Weights of a small image classifier.
Data: 22605 training examples, 149.5 epochs.
Rows from block 3 of a small image classifier, named by matrix and row number. Rows with one number belong to one channel. Each number is 128 + 24 x the weight over its row's rms, rounded and kept within 0 to 255. All counts start at 0. Numbers have three digits each.
Before each channel's rows are labels from the 100 images, of 14848, where the channel reaches its highest value: "place" is the part of the image that holds the peak. Only what is clearly more common there than usual is listed. The data: stained colorectal tissue patches (NCT-CRC-HE-100K). In brackets: how many of the 100.
# convs0: first 3x3 conv (model.blocks.3.convs.0.weight, 128x128x3x3, each kernel summed), inputs 0-42
# convs1: second 3x3 conv (model.blocks.3.convs.1.weight, 128x128x3x3, transposed, each kernel summed), outputs 0-42

place: top right (32)
convs0.21:128122093113126089094123143120139128154129137131130148115131147155075140102133132140103151120153122121134145183147167130111146146
convs1.21:153138163123109161122167145118097130137159139097170164149142095149129090116124155174136120129151103133133108172121153116142129100

place: top right (27)
convs0.71:114146172136120164127145110149128128122148133159116114133117140136100134127156135120162127125101125148143118117093098084166085128
convs1.71:116112097111120099147108121132120144130142088176100091084135165085148158141101119092156137128115170133111158103146074090126073165

place: bottom right (48)
convs0.12:136136154145108159102112132129119131099143164123118124130140124123130126156098145127133128137135091141128093143152097171067127129
convs1.12:111108100138124094078107120082139121127149094130102088090086107088118141133097120099151127120121118166104127087139135092093072127

place: top right (34); top centre (27)
convs0.54:159126140125127141156160162163143110164074140172147120099141141094115139119134121150148140142166131154150131133122162136214154141
convs1.54:152119175131165149127182160111139154127106105146166139144126126127123099135143153161149125140166138141157129101144124144144121134

place: bottom left (46); bottom right (41)
convs0.116:099121145120125116146150150117147126145127125123121144097164146155100139128164134145109149106147138143106143149124151145126145146
convs1.116:152124158138117153152163149152121142121159093144169132135143124123123086123128150165128128148160133121141112142142152140149118121

place: top right (32); bottom right (31)
convs0.38:128137133147130128092139091126127113133121145129140130137047123125127132129117121141115126121098106131137121118131144130093128132
convs1.38:107140114142083095110110103131100110109113140113090095105103154103103122136114097101102142115102102128100134092124089100104101138

place: top centre (30); top left (28)
convs0.60:113131119120147125158147161134125136140119133129117133086155126155095124124104145157117123137152105145135122149122118137169159113
convs1.60:149130159106130169153146130145127113148126145127170175177142113188148115108149130184116108122124152110149111138106129167134178095

place: top left (36)
convs0.32:126137114170115149172120117138143141138141134133142117150103114155151143151090124141130129147125140154149137146112130135122125151
convs1.32:141131152134130117115152156128140146140146114134116116126115138116084118178130156125111133147162118161135138136167082106106090137

place: top right (33)
convs0.56:147132135067140095199107132147151124110130123108123125108092147158093138153174140141163133122127128125106161114154116066122086124
convs1.56:149133151121131153140145130117110124132195115138162153156133103148147116114154107162116138121125109084145122126053080165147157115

place: bottom right (31)
convs0.75:146130189148142149106135144129095133102136167104123119149137124094151119147096155132112135140149084151125071119141102179088145126
convs1.75:105102096130116100105097105112145117116135113135103087098086108094107156124083108097153122116115126150097114088146134098101086149

place: bottom right (29)
convs0.91:126144168136101146154147139140127140098145116129115123127118130075136131148103148117139131133141142139131120123140113152141103130
convs1.91:103122102115105092090105119091113119128148104114100081094090163092122124119099113098141142117120148160102118110130087092093086130

place: middle left (42); bottom left (27)
convs0.86:153140127113140134139118175161144141158152141138135138158137128163151153151157154155135133171160124136134137159139128111140176141
convs1.86:153143142088161157162141155148151135148153134106149162154177104176144162135155152152176113137132139079161145174100135141149135122

place: bottom right (30); bottom centre (27)
convs0.89:164160147126122138141156159114157151122137151164166119156126153168129154122150138138124127133153104104143143102151097121136129137
convs1.89:134126157112125138130143146150056144101058141118151131133161122126155141100124128151122088148141137128152099103066129139135130086

place: top left (38)
convs0.97:153141123115150126165084153139171136136153136100124109142082123130121140150140157151148131145123123106129169142153131059093140126
convs1.97:162166156142149153119150155135111152165162148114148158159140098156155139158150134175130106154153124108164147161099094140145154107

place: top left (47)
convs0.36:175108123090143131185103164121176130151143134104147149135087147115116141138144130159147145112136135127116174172170145070128127153
convs1.36:167133166117115160116167143129050129128159127096154157164136120144145079123139142179093129125144127107152103143111131143142155090

place: middle right (38); bottom right (32)
convs0.78:172105166092114122144109144122119142173178161164142160155128157045141127130145139140127126118139108131128149160134157056181155155
convs1.78:161136156141151155099156168100111155145126123107154133121144102126099159156160169155127131144164116147150145145167125121134120174

place: bottom right (35)
convs0.125:153159134102138136135123141129147138156142127127160128134112135185143153122136161144104130147139116108128113090138112128099125155
convs1.125:132100150085114131123135123126132097108119138111127151149130145140164116087134097145102121109106159100129084124053145144125141096

place: top left (57)
convs0.68:124113156092099128136129157145111132143178156134112145177137154063148101144128151133119153147156122129136138114144133115146110122
convs1.68:161139141126147142126140144081126134177072166130150123136127131145101176161133150148154138126138110100143135103181122128118121166

place: top left (58)
convs0.11:166102136075172117182107169130166134143148126123147140127097126158126146151167135157144135120127144138090144158177140126131114152
convs1.11:163145173107114148114168154125104123117159105103167145145137098136129084113144125178093129114133123114156092140117144136151135094

place: top right (35)
convs0.8:145127151130118147087141132139130127115084145190135143195149131124154135144155126153135114134148102108138140144085160155133163126
convs1.8:153146161135142144112163161118142158146121129145147116122142116120086145158124175153178133139170104130151151115161138115123100151

place: middle right (39); top right (27)
convs0.44:111109167102133144078129163147121116133120168128115132214135129125164086128168153109121144136128070095114139117106139135084095109
convs1.44:138142125125118134116127131104147126153094196143120119136116130109111190137123155130158154128133086121130134106179133125115123172

place: top left (33)
convs0.127:136149131137141133165136113149140134133128130143137112148084111151152145145133137141148125149114120131145141130148130116135133144
convs1.127:162143181128114138133176162138122146151135130125136138152125156150117102171144150158117124152162123151151130147104077131118126137

place: bottom left (29)
convs0.63:139156131137146112149121138117136139097144153135107118167065142142163118156136152149134123147136134134125160130144118118096146116
convs1.63:159167152144139143128142154132136155155135137138136131139143113126130166171146159151172106143148118126157153139134061128142119133

place: top right (45); middle right (27)
convs0.105:124098122098134112145127167127155143141131158111166186104126134166112171125161110148127148128144136126116146168148166142143117164
convs1.105:141152158114101155128155137134049127117158128107163158143148080133119103098119142166108126124142093128135103149091151134140140069

place: bottom right (32)
convs0.55:158146142107121135156129129135131117176129131150142143153127163041117137117120123141135142128157122141136120111147152126190102147
convs1.55:171128172146170143144166169108125155159106110129157136131128124137148124148153153163149104140157144154163151131144101143156133143

place: bottom right (39)
convs0.76:135154166136115154144133130154141140115147149151124119138099142123117140127148145115161112128120123142142123114097104109152112136
convs1.76:114130102102123103146108117115119131137151092168101076094125144088138151130099127095156145121120169135111148109164047093115078139

place: top right (48)
convs0.18:154118152102128125200151130127155120137115142159157127152111167078126133149140116144137138124145137125100135117147155133146122140
convs1.18:164151170128155148133170165141146156144123110121153154138138142130152123153123149165135124145159159152168133137140110144167140138

place: bottom right (28)
convs0.45:117134171131155126078139144126107121121160181133122136199132146113124109133183149129117125141125085115137142096119134129054094117
convs1.45:134128108129109111132109111078160124148105152149110114114115130101133183136103135114171137128116107125120117145159143119127128169

place: top left (36); bottom left (30)
convs0.79:158133079114137143183077166133131157130148142105134131113130125102093141128135142150158143138155127129156148169153138082166171134
convs1.79:158145164107145166109158148131119120161140135078166165172132083174128097114149144182108136132144128102154108131109120157126148102

place: top left (47)
convs0.108:095111136124127113151141160126143131139125132119121138106167144148102144125171134148131144106156143141103143131121148149136135147
convs1.108:151139161143121151150161154154112144132160093148157125133135128124115087128131160162139136149164132133139109150136151134145113129

place: top right (49)
convs0.29:107082110113121124124116160126162146121136148125149155125122152199139161134151113145127159124152128118121126149131145154135119158
convs1.29:135157156121105144133157141136050127129150119106151154144133114139090066099112150157105125123142095143131095158070155120123132062

place: bottom right (28)
convs0.15:161096085132154124177068143162171161130131143111155142125111159119129153127130143133147138149134137138107155128158135117126118163
convs1.15:150125140141122147124134140129054137126164084130151157146161110131125097077134130166062148141152112144134096159102125131149154101

place: bottom left (40)
convs0.3:133081108087143108162119149102144128123137155132129176077158145185106137113149120136100144113146162129103138170154154157126113157
convs1.3:150121155146107161142160137137048123121152104131165145139115134131111078106133119173111131127143107152128100133120157131137133089

place: top left (46)
convs0.84:116144104130122132157130162133132146148127129118130123100150112142091138099104151143085119141151134142152130150121099105195167123
convs1.84:148126157109133168140148130134132113146119154116170171176136128180150108110144123180111138124125151126149109125113106170134172088

place: bottom left (40)
convs0.50:139131099128125116166111136114116129154132120120128168062138138154098128089140136124080140120144123142134147157119148132154146136
convs1.50:138117143106124155145138117135134097129131141119161186169119117174141096094153104166101125114113146108135099141055137161134171077

place: middle right (40); bottom right (30)
convs0.110:154094125078148113107108153154127137104135181150127145156144157158132145152206134149166134131155103127108139108132151145087124148
convs1.110:134159145139105140145148142162124143162155126122134102123132107131070137119148160146183137134155073145129123167113152107110111114

place: top right (32); top left (31)
convs0.98:160130104136129118188068149137145141141148144093137132114084137108107133148157125153156150125142148131147147193156156083116131140
convs1.98:161137171098118145112169152126078129141164138068163158159131119144144093137144151177097134135150125112140109165097132138128142091

place: top left (38)
convs0.39:118137171134121114106174136116109121138160179133103127127094132110118098146139162101132167129142168139119135112092137066143142104
convs1.39:157122149115104123119144134111075119114112106095133164116126201107121151126118129139071115125129181082143126140129097120151113144

place: bottom left (38); top right (33)
convs0.88:104104139107132122137147156123143129133117122121127141104177139152104141137150124135138145106153142134099131127123142156139138150
convs1.88:151126166139125153146163153147118146123153096145165132134148120129121102124131156167141125148158126125144108141137153142145119123

place: bottom right (46); bottom centre (33)
convs0.51:140128097147162127180153132139110130150121140123126151108133116118156131142102144080154124137144138137147116117122112083181145126
convs1.51:131124143094133163153134109139118100118119146137160164170145137176143137084135117174104139111106171095137106123116074151142156062

place: top right (32)
convs0.24:100138146140126143131166149114150135131119141133121126123171152156123143139162161143114142110148130144112146106117115155089154147
convs1.24:147134150136134152155155153163130146112114102145150117133152131125132133136133157150143126152154143129144129134158153136135103105

place: top left (31)
convs0.70:124126137145129130136148114132151142120128111136129129091188132111144133142125115130154140130092142121130123112088125132174151125
convs1.70:152116163137135160135158159165132157125092111147173145144154136128135147137132139170113124165155135126155139124153126162137141123

place: bottom left (37)
convs0.25:121117107095130107151103139096136122138131149134117152101160155183086119114165135146106155103152152136108140157132148151126132132
convs1.25:154117165147113152138164141148064131140161102134172142132121145127119090126138130171121127141146130134141111159126157130143123103

place: bottom right (30)
convs0.53:140140111150127148171103128166137142108139167138126111135098140134135143137156142146170119143116116145136123107128091114144113126
convs1.53:134129129111126121169124144131097143156196045179126111120126074111099144152125145125153123137138111129128140145129062105130099116

place: top right (34); middle right (30)
convs0.49:126101149133125144056133149136111138116102131149106115199139129145144113119170140143118127139148079117127109125111155153079151117
convs1.49:132151143133141145102153142101159139153098126134137098130138145115126136161124157142184161129162079134121147100147147107109101146

place: bottom centre (29)
convs0.57:142138113139130109163123143131118147141154119125118135081142120100142133096114141072095130147137144141140151153123143097170176122
convs1.57:168117155119152153144153147122132126132123142150171158153139142149136123121132122180077152138134145101163124164147109146152144087

place: bottom left (30)
convs0.109:137151159120129148042153147135125143091096139142128143188150125149147123145177100135121115149124078107120138119130140130064131122
convs1.109:146156142146151135103149157082170162154098138149131111116156117111096140163133170137179125139162115139138150113157156114128099143

place: top right (30); middle right (27)
convs0.47:141137115126127111144144150126130131157136132109147160083127138122089131153146145148127146137148117135143162152131127058177160127
convs1.47:149133154112132168143149130123110113145127149116174186175142135184152102112155129181119129127126162123145110137082110167145175083

place: bottom right (28)
convs0.103:136112138149130128139151097124161130143140112141141138077179119106144135146118122122130137127089145129126133130111161176162136125
convs1.103:155107163131135157136161153151120147115114106153170143141141131119133131133130135171101127157153138126151129117154129155137137122

place: top left (51)
convs0.69:120147176120116130105195134128102117139159152141106113154103139091143103148112155092138163126137170137115120127064141083146093114
convs1.69:153102159113096130138158129100071113126094089111139142132109191131108093121126115151090134120122177113136111117124085135142135155

place: top left (29)
convs0.46:142148142123142127111141124128131116129134121137132137141045130132137130140118125145139128129117127129132137138142130120090127135
convs1.46:147130156131087121129152130144102120143054118089118131134099144136087126160138119141135103132125057117132130131116116120111124141

place: top left (30)
convs0.126:107116134132139116144121152121141134136141155127135157107170138149111146116161145153113134107150154151103141125129141153102139154
convs1.126:154138150162122155157163154164112150128150093143158113137129125121117094138141152156143128153172126153135118140143153140146115131