A small image classifier, trained from scratch: batches of 512.
Rows from block 5 of a small image classifier, named by matrix and row number. Rows with one number belong to one channel. Each number is 50 + 15 x the weight over its row's rms, rounded and kept within 0 to 99. All counts start at 0.
After each channel's rows are labels from the 100 images, of 14848, where the channel reaches its highest value: "top examples" is what is common among them. Only what is clearly more common there than usual is listed. The data: stained colorectal tissue patches (NCT-CRC-HE-100K).
# convs0: first 3x3 conv (model.blocks.5.convs.0.weight, 128x128x3x3, each kernel summed), inputs 64-127
# convs1: second 3x3 conv (model.blocks.5.convs.1.weight, 128x128x3x3, transposed, each kernel summed), outputs 64-127

convs0.49:60 82 63 63 71 63 53 59 25 57 41 68 60 47 62 57 60 57 52 65 54 42 37 64 83 55 60 47 35 62 65 45 66 45 62 59 64 70 56 35 53 36 38 73 68 49 37 54 60 82 65 46 55 47 58 34 75 83 54 55 67 60 51 69
convs1.49:61 41 54 57 69 36 47 60 42 75 37 53 74 82 30 57 52 64 70 46 44 50 23 37 59 54 55 77 17 51 51 46 50 49 45 32 57 40 84 56 74 53 39 52 50 81 58 61 54 58 70 54 57 54 92 11 32 54 74 77 51 50 48 66
top examples: tissue: debris

convs0.84:83 50 67 66 56 52 47 41 71 47 68 28 54 58 53 47 51 73 47 66 43 50 51 39 59 39 44 60 48 54 59 51 28 46 52 46 62 39 48 70 43 63 63 53 43 59 40 62 46 44 54 68 35 52 55 69 43 50 43 50 64 50 61 70
convs1.84:46 22 38 13 40 59 44 51 68 47 21 45 63 46 53 06 58 54 43 34 40 41 55 67 30 70 46 64 52 42 60 20 50 48 60 25 44 60 42 67 55 62 59 63 60 62 52 50 60 50 50 65 69 66 57 62 44 72 36 45 64 49 12 48
top examples: tissue: smooth muscle

convs0.93:79 64 69 62 63 68 54 50 28 68 44 55 59 65 46 62 71 59 43 50 52 41 32 81 72 51 60 63 18 49 61 49 63 31 64 49 62 51 46 63 54 41 45 60 55 65 36 48 66 60 67 33 70 60 48 74 63 60 49 62 78 62 60 87
convs1.93:31 57 44 43 54 45 34 54 82 83 30 57 62 40 58 30 60 60 61 31 36 35 37 57 67 64 49 75 42 25 56 34 68 67 45 34 50 57 52 50 60 75 41 36 51 68 38 61 83 48 79 45 58 42 62 45 45 54 41 27 50 69 24 30
top examples: tissue: tumour epithelium

convs0.79:53 48 47 78 51 73 67 34 51 52 63 69 48 63 10 76 68 55 64 53 54 60 43 76 66 59 54 67 59 09 46 69 68 58 61 61 66 61 30 61 56 47 74 58 29 77 30 61 50 65 70 56 63 59 57 40 75 71 53 61 52 51 57 60
convs1.79:56 22 44 46 48 53 48 63 61 41 54 52 61 61 23 70 59 54 60 39 55 34 52 78 20 50 23 67 51 34 55 43 60 73 58 00 52 79 47 61 62 64 42 48 60 64 61 31 67 60 51 58 63 52 63 61 52 63 64 32 20 79 45 64
top examples: tissue: smooth muscle

convs0.102:37 60 53 44 58 68 52 21 49 53 44 65 49 46 41 47 36 61 55 45 58 64 33 56 49 42 59 45 13 29 58 40 60 50 61 53 52 77 45 46 56 71 65 64 57 68 36 58 50 68 72 56 46 47 53 39 72 65 56 58 37 55 53 63
convs1.102:49 61 53 57 36 35 43 51 48 68 43 50 46 76 24 70 42 46 47 33 54 07 37 55 71 01 53 55 28 35 55 62 48 66 38 27 38 76 68 46 66 55 30 73 43 54 56 58 48 41 69 53 45 40 58 50 44 46 64 48 44 69 59 49
top examples: tissue: smooth muscle

convs0.115:53 55 58 64 51 79 60 28 31 58 61 40 60 71 51 63 75 63 53 52 22 46 47 70 63 72 22 83 66 49 53 73 48 57 55 46 58 38 54 40 57 61 40 57 46 54 56 57 55 46 59 50 42 26 60 34 39 56 52 45 55 55 74 53
convs1.115:34 45 40 23 68 62 66 53 48 62 28 53 63 50 47 15 63 65 44 41 34 52 71 77 34 45 32 63 53 56 68 23 53 43 68 56 48 60 47 76 47 39 44 45 58 68 57 67 52 60 63 79 80 79 55 54 51 86 55 62 46 51 17 60
top examples: tissue: smooth muscle

convs0.10:67 58 83 52 72 74 56 67 36 65 52 58 71 64 56 44 83 78 54 65 68 47 35 55 97 42 73 68 61 51 51 41 71 62 60 53 62 69 40 39 65 62 45 76 52 70 21 58 63 76 65 28 79 44 57 35 61 49 47 66 76 67 57 70
convs1.10:48 58 51 30 52 55 61 66 54 91 07 58 59 66 56 34 61 59 60 55 38 62 43 59 51 33 69 67 28 48 70 22 60 45 54 58 21 62 63 63 48 54 57 51 68 70 51 58 55 66 92 63 66 59 66 43 54 70 69 43 42 44 34 55
top examples: tissue: debris

convs0.110:61 52 75 58 67 65 53 46 39 65 61 69 66 71 32 60 86 64 56 63 83 44 33 82 78 49 79 62 46 30 52 54 75 53 48 63 65 73 37 44 59 61 54 71 46 70 21 67 64 68 66 37 69 63 46 34 85 65 52 48 67 66 60 60
convs1.110:60 52 52 23 56 56 56 56 51 42 32 55 69 83 62 34 64 60 39 54 48 58 50 70 59 39 68 74 39 49 66 29 60 64 59 25 46 76 80 69 58 42 51 39 58 73 59 48 56 72 97 71 67 68 74 40 52 72 70 52 35 54 17 73
top examples: tissue: smooth muscle

convs0.83:61 62 67 37 48 44 42 04 32 55 63 67 60 54 34 47 66 41 51 57 98 33 45 65 50 67 66 35 26 40 50 72 60 18 65 62 50 68 49 55 62 60 28 54 69 92 50 60 58 56 40 51 63 23 60 74 60 58 55 62 70 62 68 52
convs1.83:40 47 54 25 20 55 44 46 30 68 56 57 61 51 55 42 55 46 36 57 73 48 56 60 63 51 38 55 52 58 61 34 47 60 60 57 36 60 42 63 69 09 47 05 68 54 56 25 51 49 38 70 68 63 54 36 59 72 52 38 47 57 24 44
top examples: tissue: mucus

convs0.71:57 42 77 57 56 58 54 50 36 58 68 54 62 80 57 30 75 77 49 66 36 12 45 58 78 24 48 64 65 74 46 69 58 61 60 53 59 55 52 33 58 49 07 54 33 90 52 51 67 58 40 48 82 27 59 50 47 54 55 49 64 60 56 70
convs1.71:52 24 44 17 57 53 31 43 52 81 07 54 51 44 39 38 59 59 64 38 26 26 68 76 39 43 37 52 58 49 66 21 68 44 59 60 55 65 47 70 37 44 32 41 46 60 50 60 62 43 50 67 74 74 44 35 58 78 50 60 42 65 10 45
top examples: tissue: tumour epithelium

convs0.109:74 43 63 63 58 63 37 52 14 75 60 46 66 76 37 35 88 75 50 59 73 34 42 70 83 29 71 79 56 42 55 50 66 46 50 53 64 54 37 45 51 50 36 71 37 85 33 68 55 51 61 47 89 58 52 34 48 66 48 49 53 71 60 71
convs1.109:42 52 50 07 71 55 49 62 51 76 14 52 67 55 60 22 64 68 68 56 35 48 55 73 52 35 46 65 48 53 63 07 55 43 57 33 47 57 63 68 51 52 45 51 50 69 47 75 53 60 75 66 72 75 58 48 52 75 54 49 45 52 00 53
top examples: tissue: mucus

convs0.12:69 60 61 50 75 77 45 71 46 58 73 47 68 23 82 35 62 62 72 61 56 53 16 11 68 31 61 65 49 52 31 40 65 51 47 54 53 72 43 53 68 69 42 64 62 67 23 47 60 69 57 34 51 61 63 41 56 57 34 75 66 67 69 68
convs1.12:63 64 55 55 39 31 64 63 51 38 25 42 46 67 77 55 35 52 33 45 57 82 33 26 48 48 81 49 26 75 50 50 36 52 41 74 38 43 51 42 40 57 60 54 54 48 36 30 46 46 72 48 42 39 57 41 30 46 76 39 57 37 72 52
top examples: tissue: normal colon mucosa

convs0.96:49 67 67 61 77 80 63 61 29 61 63 59 61 46 66 52 55 64 66 63 73 45 27 42 82 44 70 55 55 59 61 26 73 51 65 57 66 58 57 44 59 49 33 68 64 61 14 62 66 86 56 44 47 50 60 34 67 71 45 76 67 69 63 72
convs1.96:75 68 77 57 68 36 63 54 26 34 67 52 64 72 58 73 48 56 51 46 57 70 27 61 59 41 82 54 27 77 35 68 46 31 41 54 44 28 61 49 54 39 33 56 39 56 54 48 57 67 43 50 49 46 73 32 39 48 82 80 63 38 71 82
top examples: tissue: cancer-associated stroma

convs0.2:79 39 52 73 62 75 66 20 38 71 45 62 49 66 63 50 85 64 66 49 47 40 47 15 68 33 43 60 44 55 78 29 78 33 45 55 52 61 45 67 52 40 54 55 73 61 37 66 44 61 77 24 63 50 59 84 63 72 33 63 55 62 32 73
convs1.2:46 26 62 69 62 41 50 50 73 99 40 48 55 38 69 49 51 57 60 27 58 73 56 38 59 36 84 48 57 37 55 63 53 32 41 64 41 44 73 50 32 32 43 19 32 43 51 56 44 46 61 45 51 30 38 41 52 51 47 44 72 67 56 46
top examples: tissue: normal colon mucosa; tissue: tumour epithelium

convs0.1:48 46 55 51 59 40 44 57 39 57 63 45 53 43 40 62 57 50 22 50 38 34 54 54 58 31 38 34 48 43 50 56 56 66 47 59 57 64 61 53 54 62 46 60 50 74 54 55 60 59 58 55 57 60 52 48 63 50 51 67 52 59 57 57
convs1.1:48 18 52 73 49 38 55 53 41 58 57 51 45 56 58 82 43 54 32 24 30 64 40 17 38 25 67 47 41 57 44 66 44 58 40 64 57 23 59 37 47 35 50 43 44 43 53 46 47 51 63 31 34 34 55 21 43 30 49 40 42 22 81 51
top examples: tissue: normal colon mucosa; tissue: debris

convs0.31:51 44 42 67 53 61 61 81 67 46 44 54 53 83 72 39 65 88 59 65 39 33 33 24 60 52 32 62 77 47 44 45 54 63 58 54 54 59 41 67 66 52 34 49 55 58 30 48 51 47 47 51 37 72 62 55 60 51 51 51 49 64 40 82
convs1.31:66 34 49 29 53 68 56 58 50 52 30 60 77 50 60 23 66 57 51 23 58 55 59 75 48 61 51 63 57 55 70 33 55 47 71 55 45 57 41 75 68 31 56 07 69 69 56 49 61 59 42 73 74 71 64 61 60 78 47 67 54 49 27 62
top examples: tissue: adipose tissue

convs0.57:57 47 55 58 47 38 32 99 83 40 48 43 47 81 65 48 47 73 56 56 72 82 47 56 54 68 75 55 81 60 65 43 42 55 49 33 43 35 44 68 55 36 62 48 44 79 47 53 36 48 30 54 87 40 53 60 50 52 59 45 49 45 23 48
convs1.57:53 52 46 32 45 71 45 59 49 36 56 58 53 45 50 42 60 55 56 29 59 49 69 86 49 60 56 52 72 55 50 31 54 60 71 54 43 60 30 70 48 13 57 09 52 58 49 48 41 51 29 72 72 78 49 59 70 75 43 34 52 50 28 49
top examples: tissue: mucus

convs0.37:11 43 41 28 30 59 52 88 62 41 41 57 49 86 53 33 59 72 56 72 82 56 53 59 54 72 55 60 66 58 59 55 49 58 32 50 52 64 49 45 59 35 37 63 44 20 75 28 39 27 48 66 76 50 43 50 56 42 64 39 39 56 33 30
convs1.37:52 34 45 30 45 71 45 62 45 37 35 58 62 55 51 31 66 62 53 42 68 45 66 77 59 55 44 58 67 65 57 36 56 55 74 55 47 59 43 75 54 31 52 24 55 67 54 45 54 57 42 74 76 83 60 57 65 79 51 52 48 56 28 53
top examples: tissue: mucus; tissue: normal colon mucosa

convs0.55:81 67 68 65 75 66 65 37 00 69 54 53 76 31 49 57 61 38 54 48 67 09 54 48 67 41 40 63 47 42 37 35 60 44 60 70 58 57 61 49 64 44 29 61 29 79 35 76 62 67 53 45 68 53 57 24 51 59 53 73 71 64 52 61
convs1.55:37 49 67 47 68 51 73 69 29 46 73 62 74 77 37 43 67 64 73 66 61 36 38 83 53 52 59 79 46 74 50 52 55 50 52 49 52 53 60 63 60 48 58 61 57 73 59 42 49 64 63 65 63 69 74 35 50 64 74 71 89 51 57 87
top examples: tissue: smooth muscle

convs0.119:55 42 62 54 64 53 50 40 17 72 45 47 53 65 34 43 75 52 37 58 66 35 54 64 73 22 73 69 63 57 55 35 49 30 42 59 68 66 62 52 48 52 44 69 46 72 40 62 68 60 57 17 60 56 44 51 55 63 54 54 72 72 39 56
convs1.119:72 54 69 46 49 67 29 53 04 70 34 65 60 55 39 51 62 63 57 77 64 38 66 57 74 01 66 55 56 36 63 48 66 53 60 52 39 53 49 60 54 61 57 56 51 61 59 85 46 61 51 56 64 69 53 70 73 65 60 54 45 66 51 60
top examples: tissue: debris

convs0.100:49 30 49 35 42 59 38 77 47 52 45 35 63 79 42 35 83 59 44 47 99 67 54 75 67 46 81 56 68 52 55 83 53 48 26 32 48 60 44 53 60 52 57 53 35 55 47 63 44 54 43 53 82 51 39 36 46 47 60 39 50 50 38 39
convs1.100:53 50 51 03 48 62 47 59 39 37 23 45 61 51 40 09 59 58 55 55 55 53 53 77 52 41 57 52 58 49 56 05 53 40 64 44 46 51 37 71 46 14 45 25 47 63 45 57 35 56 44 69 72 78 54 43 52 77 42 49 44 53 01 49
top examples: tissue: mucus

convs0.125:54 83 64 55 69 61 61 62 12 53 40 64 65 46 56 56 70 57 52 70 58 33 37 54 94 46 54 54 44 55 59 47 64 56 60 55 68 69 52 42 56 44 33 69 66 47 33 53 67 72 59 42 62 45 60 47 69 72 50 50 69 59 65 73
convs1.125:63 44 60 57 74 34 58 66 37 73 36 54 71 82 30 61 52 61 59 41 52 62 27 31 60 63 64 80 21 62 56 48 54 44 43 22 49 47 81 55 68 63 54 56 52 79 59 55 53 64 69 55 56 54 88 22 33 53 77 78 61 45 53 71
top examples: tissue: debris

convs0.87:51 40 47 67 49 68 72 06 24 52 58 58 45 60 17 71 55 48 54 51 61 65 34 76 39 56 44 39 27 30 57 56 58 27 49 50 56 70 32 62 55 43 77 66 65 56 36 59 49 61 47 65 29 36 28 68 61 85 52 60 45 59 47 58
convs1.87:42 32 49 73 39 43 70 30 44 48 59 32 36 35 41 71 37 41 34 71 51 48 49 29 57 65 54 21 58 37 31 73 53 31 39 45 46 31 46 33 45 50 50 33 32 22 46 50 53 42 38 25 29 21 23 71 35 28 39 50 61 83 73 40
top examples: tissue: smooth muscle

convs0.104:35 72 72 40 62 73 41 54 35 53 56 59 57 31 53 33 48 69 54 67 57 57 30 57 47 54 74 38 27 52 61 23 60 45 64 53 41 62 56 45 52 44 30 62 67 48 29 58 47 75 62 76 43 54 57 37 68 71 50 60 72 60 48 63
convs1.104:63 59 67 44 63 37 60 53 35 66 42 58 67 72 25 55 52 51 64 41 46 47 18 72 66 31 62 73 10 42 46 46 57 51 46 34 41 50 67 51 63 56 27 61 42 71 51 57 43 65 60 62 53 55 82 10 42 59 75 85 51 38 43 73
top examples: tissue: cancer-associated stroma; tissue: smooth muscle

convs0.70:51 44 55 48 54 37 46 47 53 42 61 41 47 52 53 64 52 51 09 49 47 39 61 54 71 35 51 41 53 55 60 51 46 61 57 52 52 60 56 53 50 47 61 62 58 72 55 54 56 59 54 48 43 49 52 57 53 50 61 46 61 51 44 55
convs1.70:53 39 47 60 52 39 53 29 45 72 61 43 42 43 16 77 42 49 33 47 34 23 48 21 35 00 74 40 29 06 49 65 40 33 38 34 64 31 55 40 42 45 41 50 37 44 51 52 32 48 56 33 41 38 38 42 41 39 48 41 45 41 65 52
top examples: tissue: debris

convs0.16:67 65 31 57 52 52 63 15 12 58 48 53 63 00 39 61 37 24 50 52 35 17 53 53 26 50 03 59 08 30 58 46 55 45 56 60 56 48 60 47 57 43 23 61 48 52 51 61 60 42 50 58 55 50 56 38 50 61 50 60 36 56 52 48
convs1.16:47 47 48 58 71 41 46 47 03 92 73 48 68 48 33 48 51 38 78 67 48 10 37 49 27 46 13 71 35 30 55 48 41 35 41 40 49 40 72 48 59 71 37 66 50 65 52 66 44 41 58 48 50 50 63 32 42 53 46 77 52 71 53 50
top examples: tissue: smooth muscle

convs0.74:49 60 44 50 50 28 44 48 65 60 62 41 54 42 51 68 40 50 25 54 49 39 56 62 63 47 56 47 55 47 61 50 51 60 56 51 57 56 57 42 52 57 62 53 52 76 59 54 53 53 56 59 46 45 49 61 54 45 54 46 54 54 46 54
convs1.74:57 45 45 55 47 49 66 27 31 57 62 42 52 40 09 71 41 48 23 52 38 23 46 43 39 79 89 45 29 33 48 61 40 47 45 24 78 28 48 40 61 24 46 29 49 43 51 51 29 49 47 30 40 32 47 53 43 39 29 28 61 41 54 51
top examples: tissue: adipose tissue

convs0.18:47 50 40 70 67 59 89 83 84 54 49 44 62 44 61 50 58 41 56 40 55 46 36 45 61 61 42 71 74 53 41 61 54 66 56 64 40 31 53 67 59 61 59 46 56 37 40 37 48 58 47 83 07 79 66 52 59 41 42 60 68 58 51 75
convs1.18:50 42 35 28 56 72 64 56 53 44 23 55 74 44 50 25 64 53 38 26 52 61 49 79 53 74 43 62 57 54 59 23 60 47 70 45 46 48 32 66 61 15 60 06 68 63 52 47 66 59 40 65 67 64 61 44 55 69 46 53 55 11 25 56
top examples: tissue: adipose tissue

convs0.60:63 40 61 43 54 64 43 60 45 51 71 62 66 67 50 45 71 58 76 67 72 49 36 40 93 36 75 56 62 52 45 47 76 62 54 57 70 94 43 37 73 61 57 70 50 79 38 58 48 75 72 30 75 66 55 40 71 59 60 64 66 73 58 53
convs1.60:70 34 46 54 33 59 37 70 40 58 38 56 62 77 54 66 64 67 46 56 50 47 67 48 57 23 71 65 41 38 78 35 60 70 62 56 47 77 67 64 63 33 62 42 73 67 64 27 54 68 86 65 66 62 71 40 58 65 77 42 36 48 49 59
top examples: tissue: normal colon mucosa

convs0.86:66 56 35 55 46 46 69 08 20 57 69 57 64 26 15 59 55 28 58 48 39 53 53 61 37 48 33 60 17 21 56 52 61 22 49 67 55 74 57 61 60 64 79 53 42 56 50 77 60 41 44 64 46 43 38 34 54 52 60 62 56 54 62 52
convs1.86:17 48 35 39 43 59 64 52 11 32 63 52 43 31 44 34 57 41 43 65 46 40 60 67 29 47 77 49 63 50 58 39 60 40 51 50 56 54 43 52 29 34 51 59 47 46 41 45 44 44 46 48 51 52 33 38 57 52 28 24 61 72 41 34
top examples: tissue: smooth muscle

convs0.73:71 68 63 58 57 72 64 52 09 45 43 42 66 19 65 61 48 63 30 53 35 09 54 58 56 52 32 63 17 65 58 52 46 69 63 56 55 56 61 45 67 53 07 62 65 42 50 55 57 83 49 55 64 30 58 66 38 48 58 50 41 59 64 63
convs1.73:43 38 60 50 72 34 52 61 39 84 48 53 70 66 13 35 51 49 75 59 40 37 28 42 67 55 50 63 25 28 55 32 47 26 40 65 59 27 62 55 64 52 49 54 50 66 53 72 63 49 59 59 57 56 67 16 37 58 65 90 52 78 34 59
top examples: tissue: tumour epithelium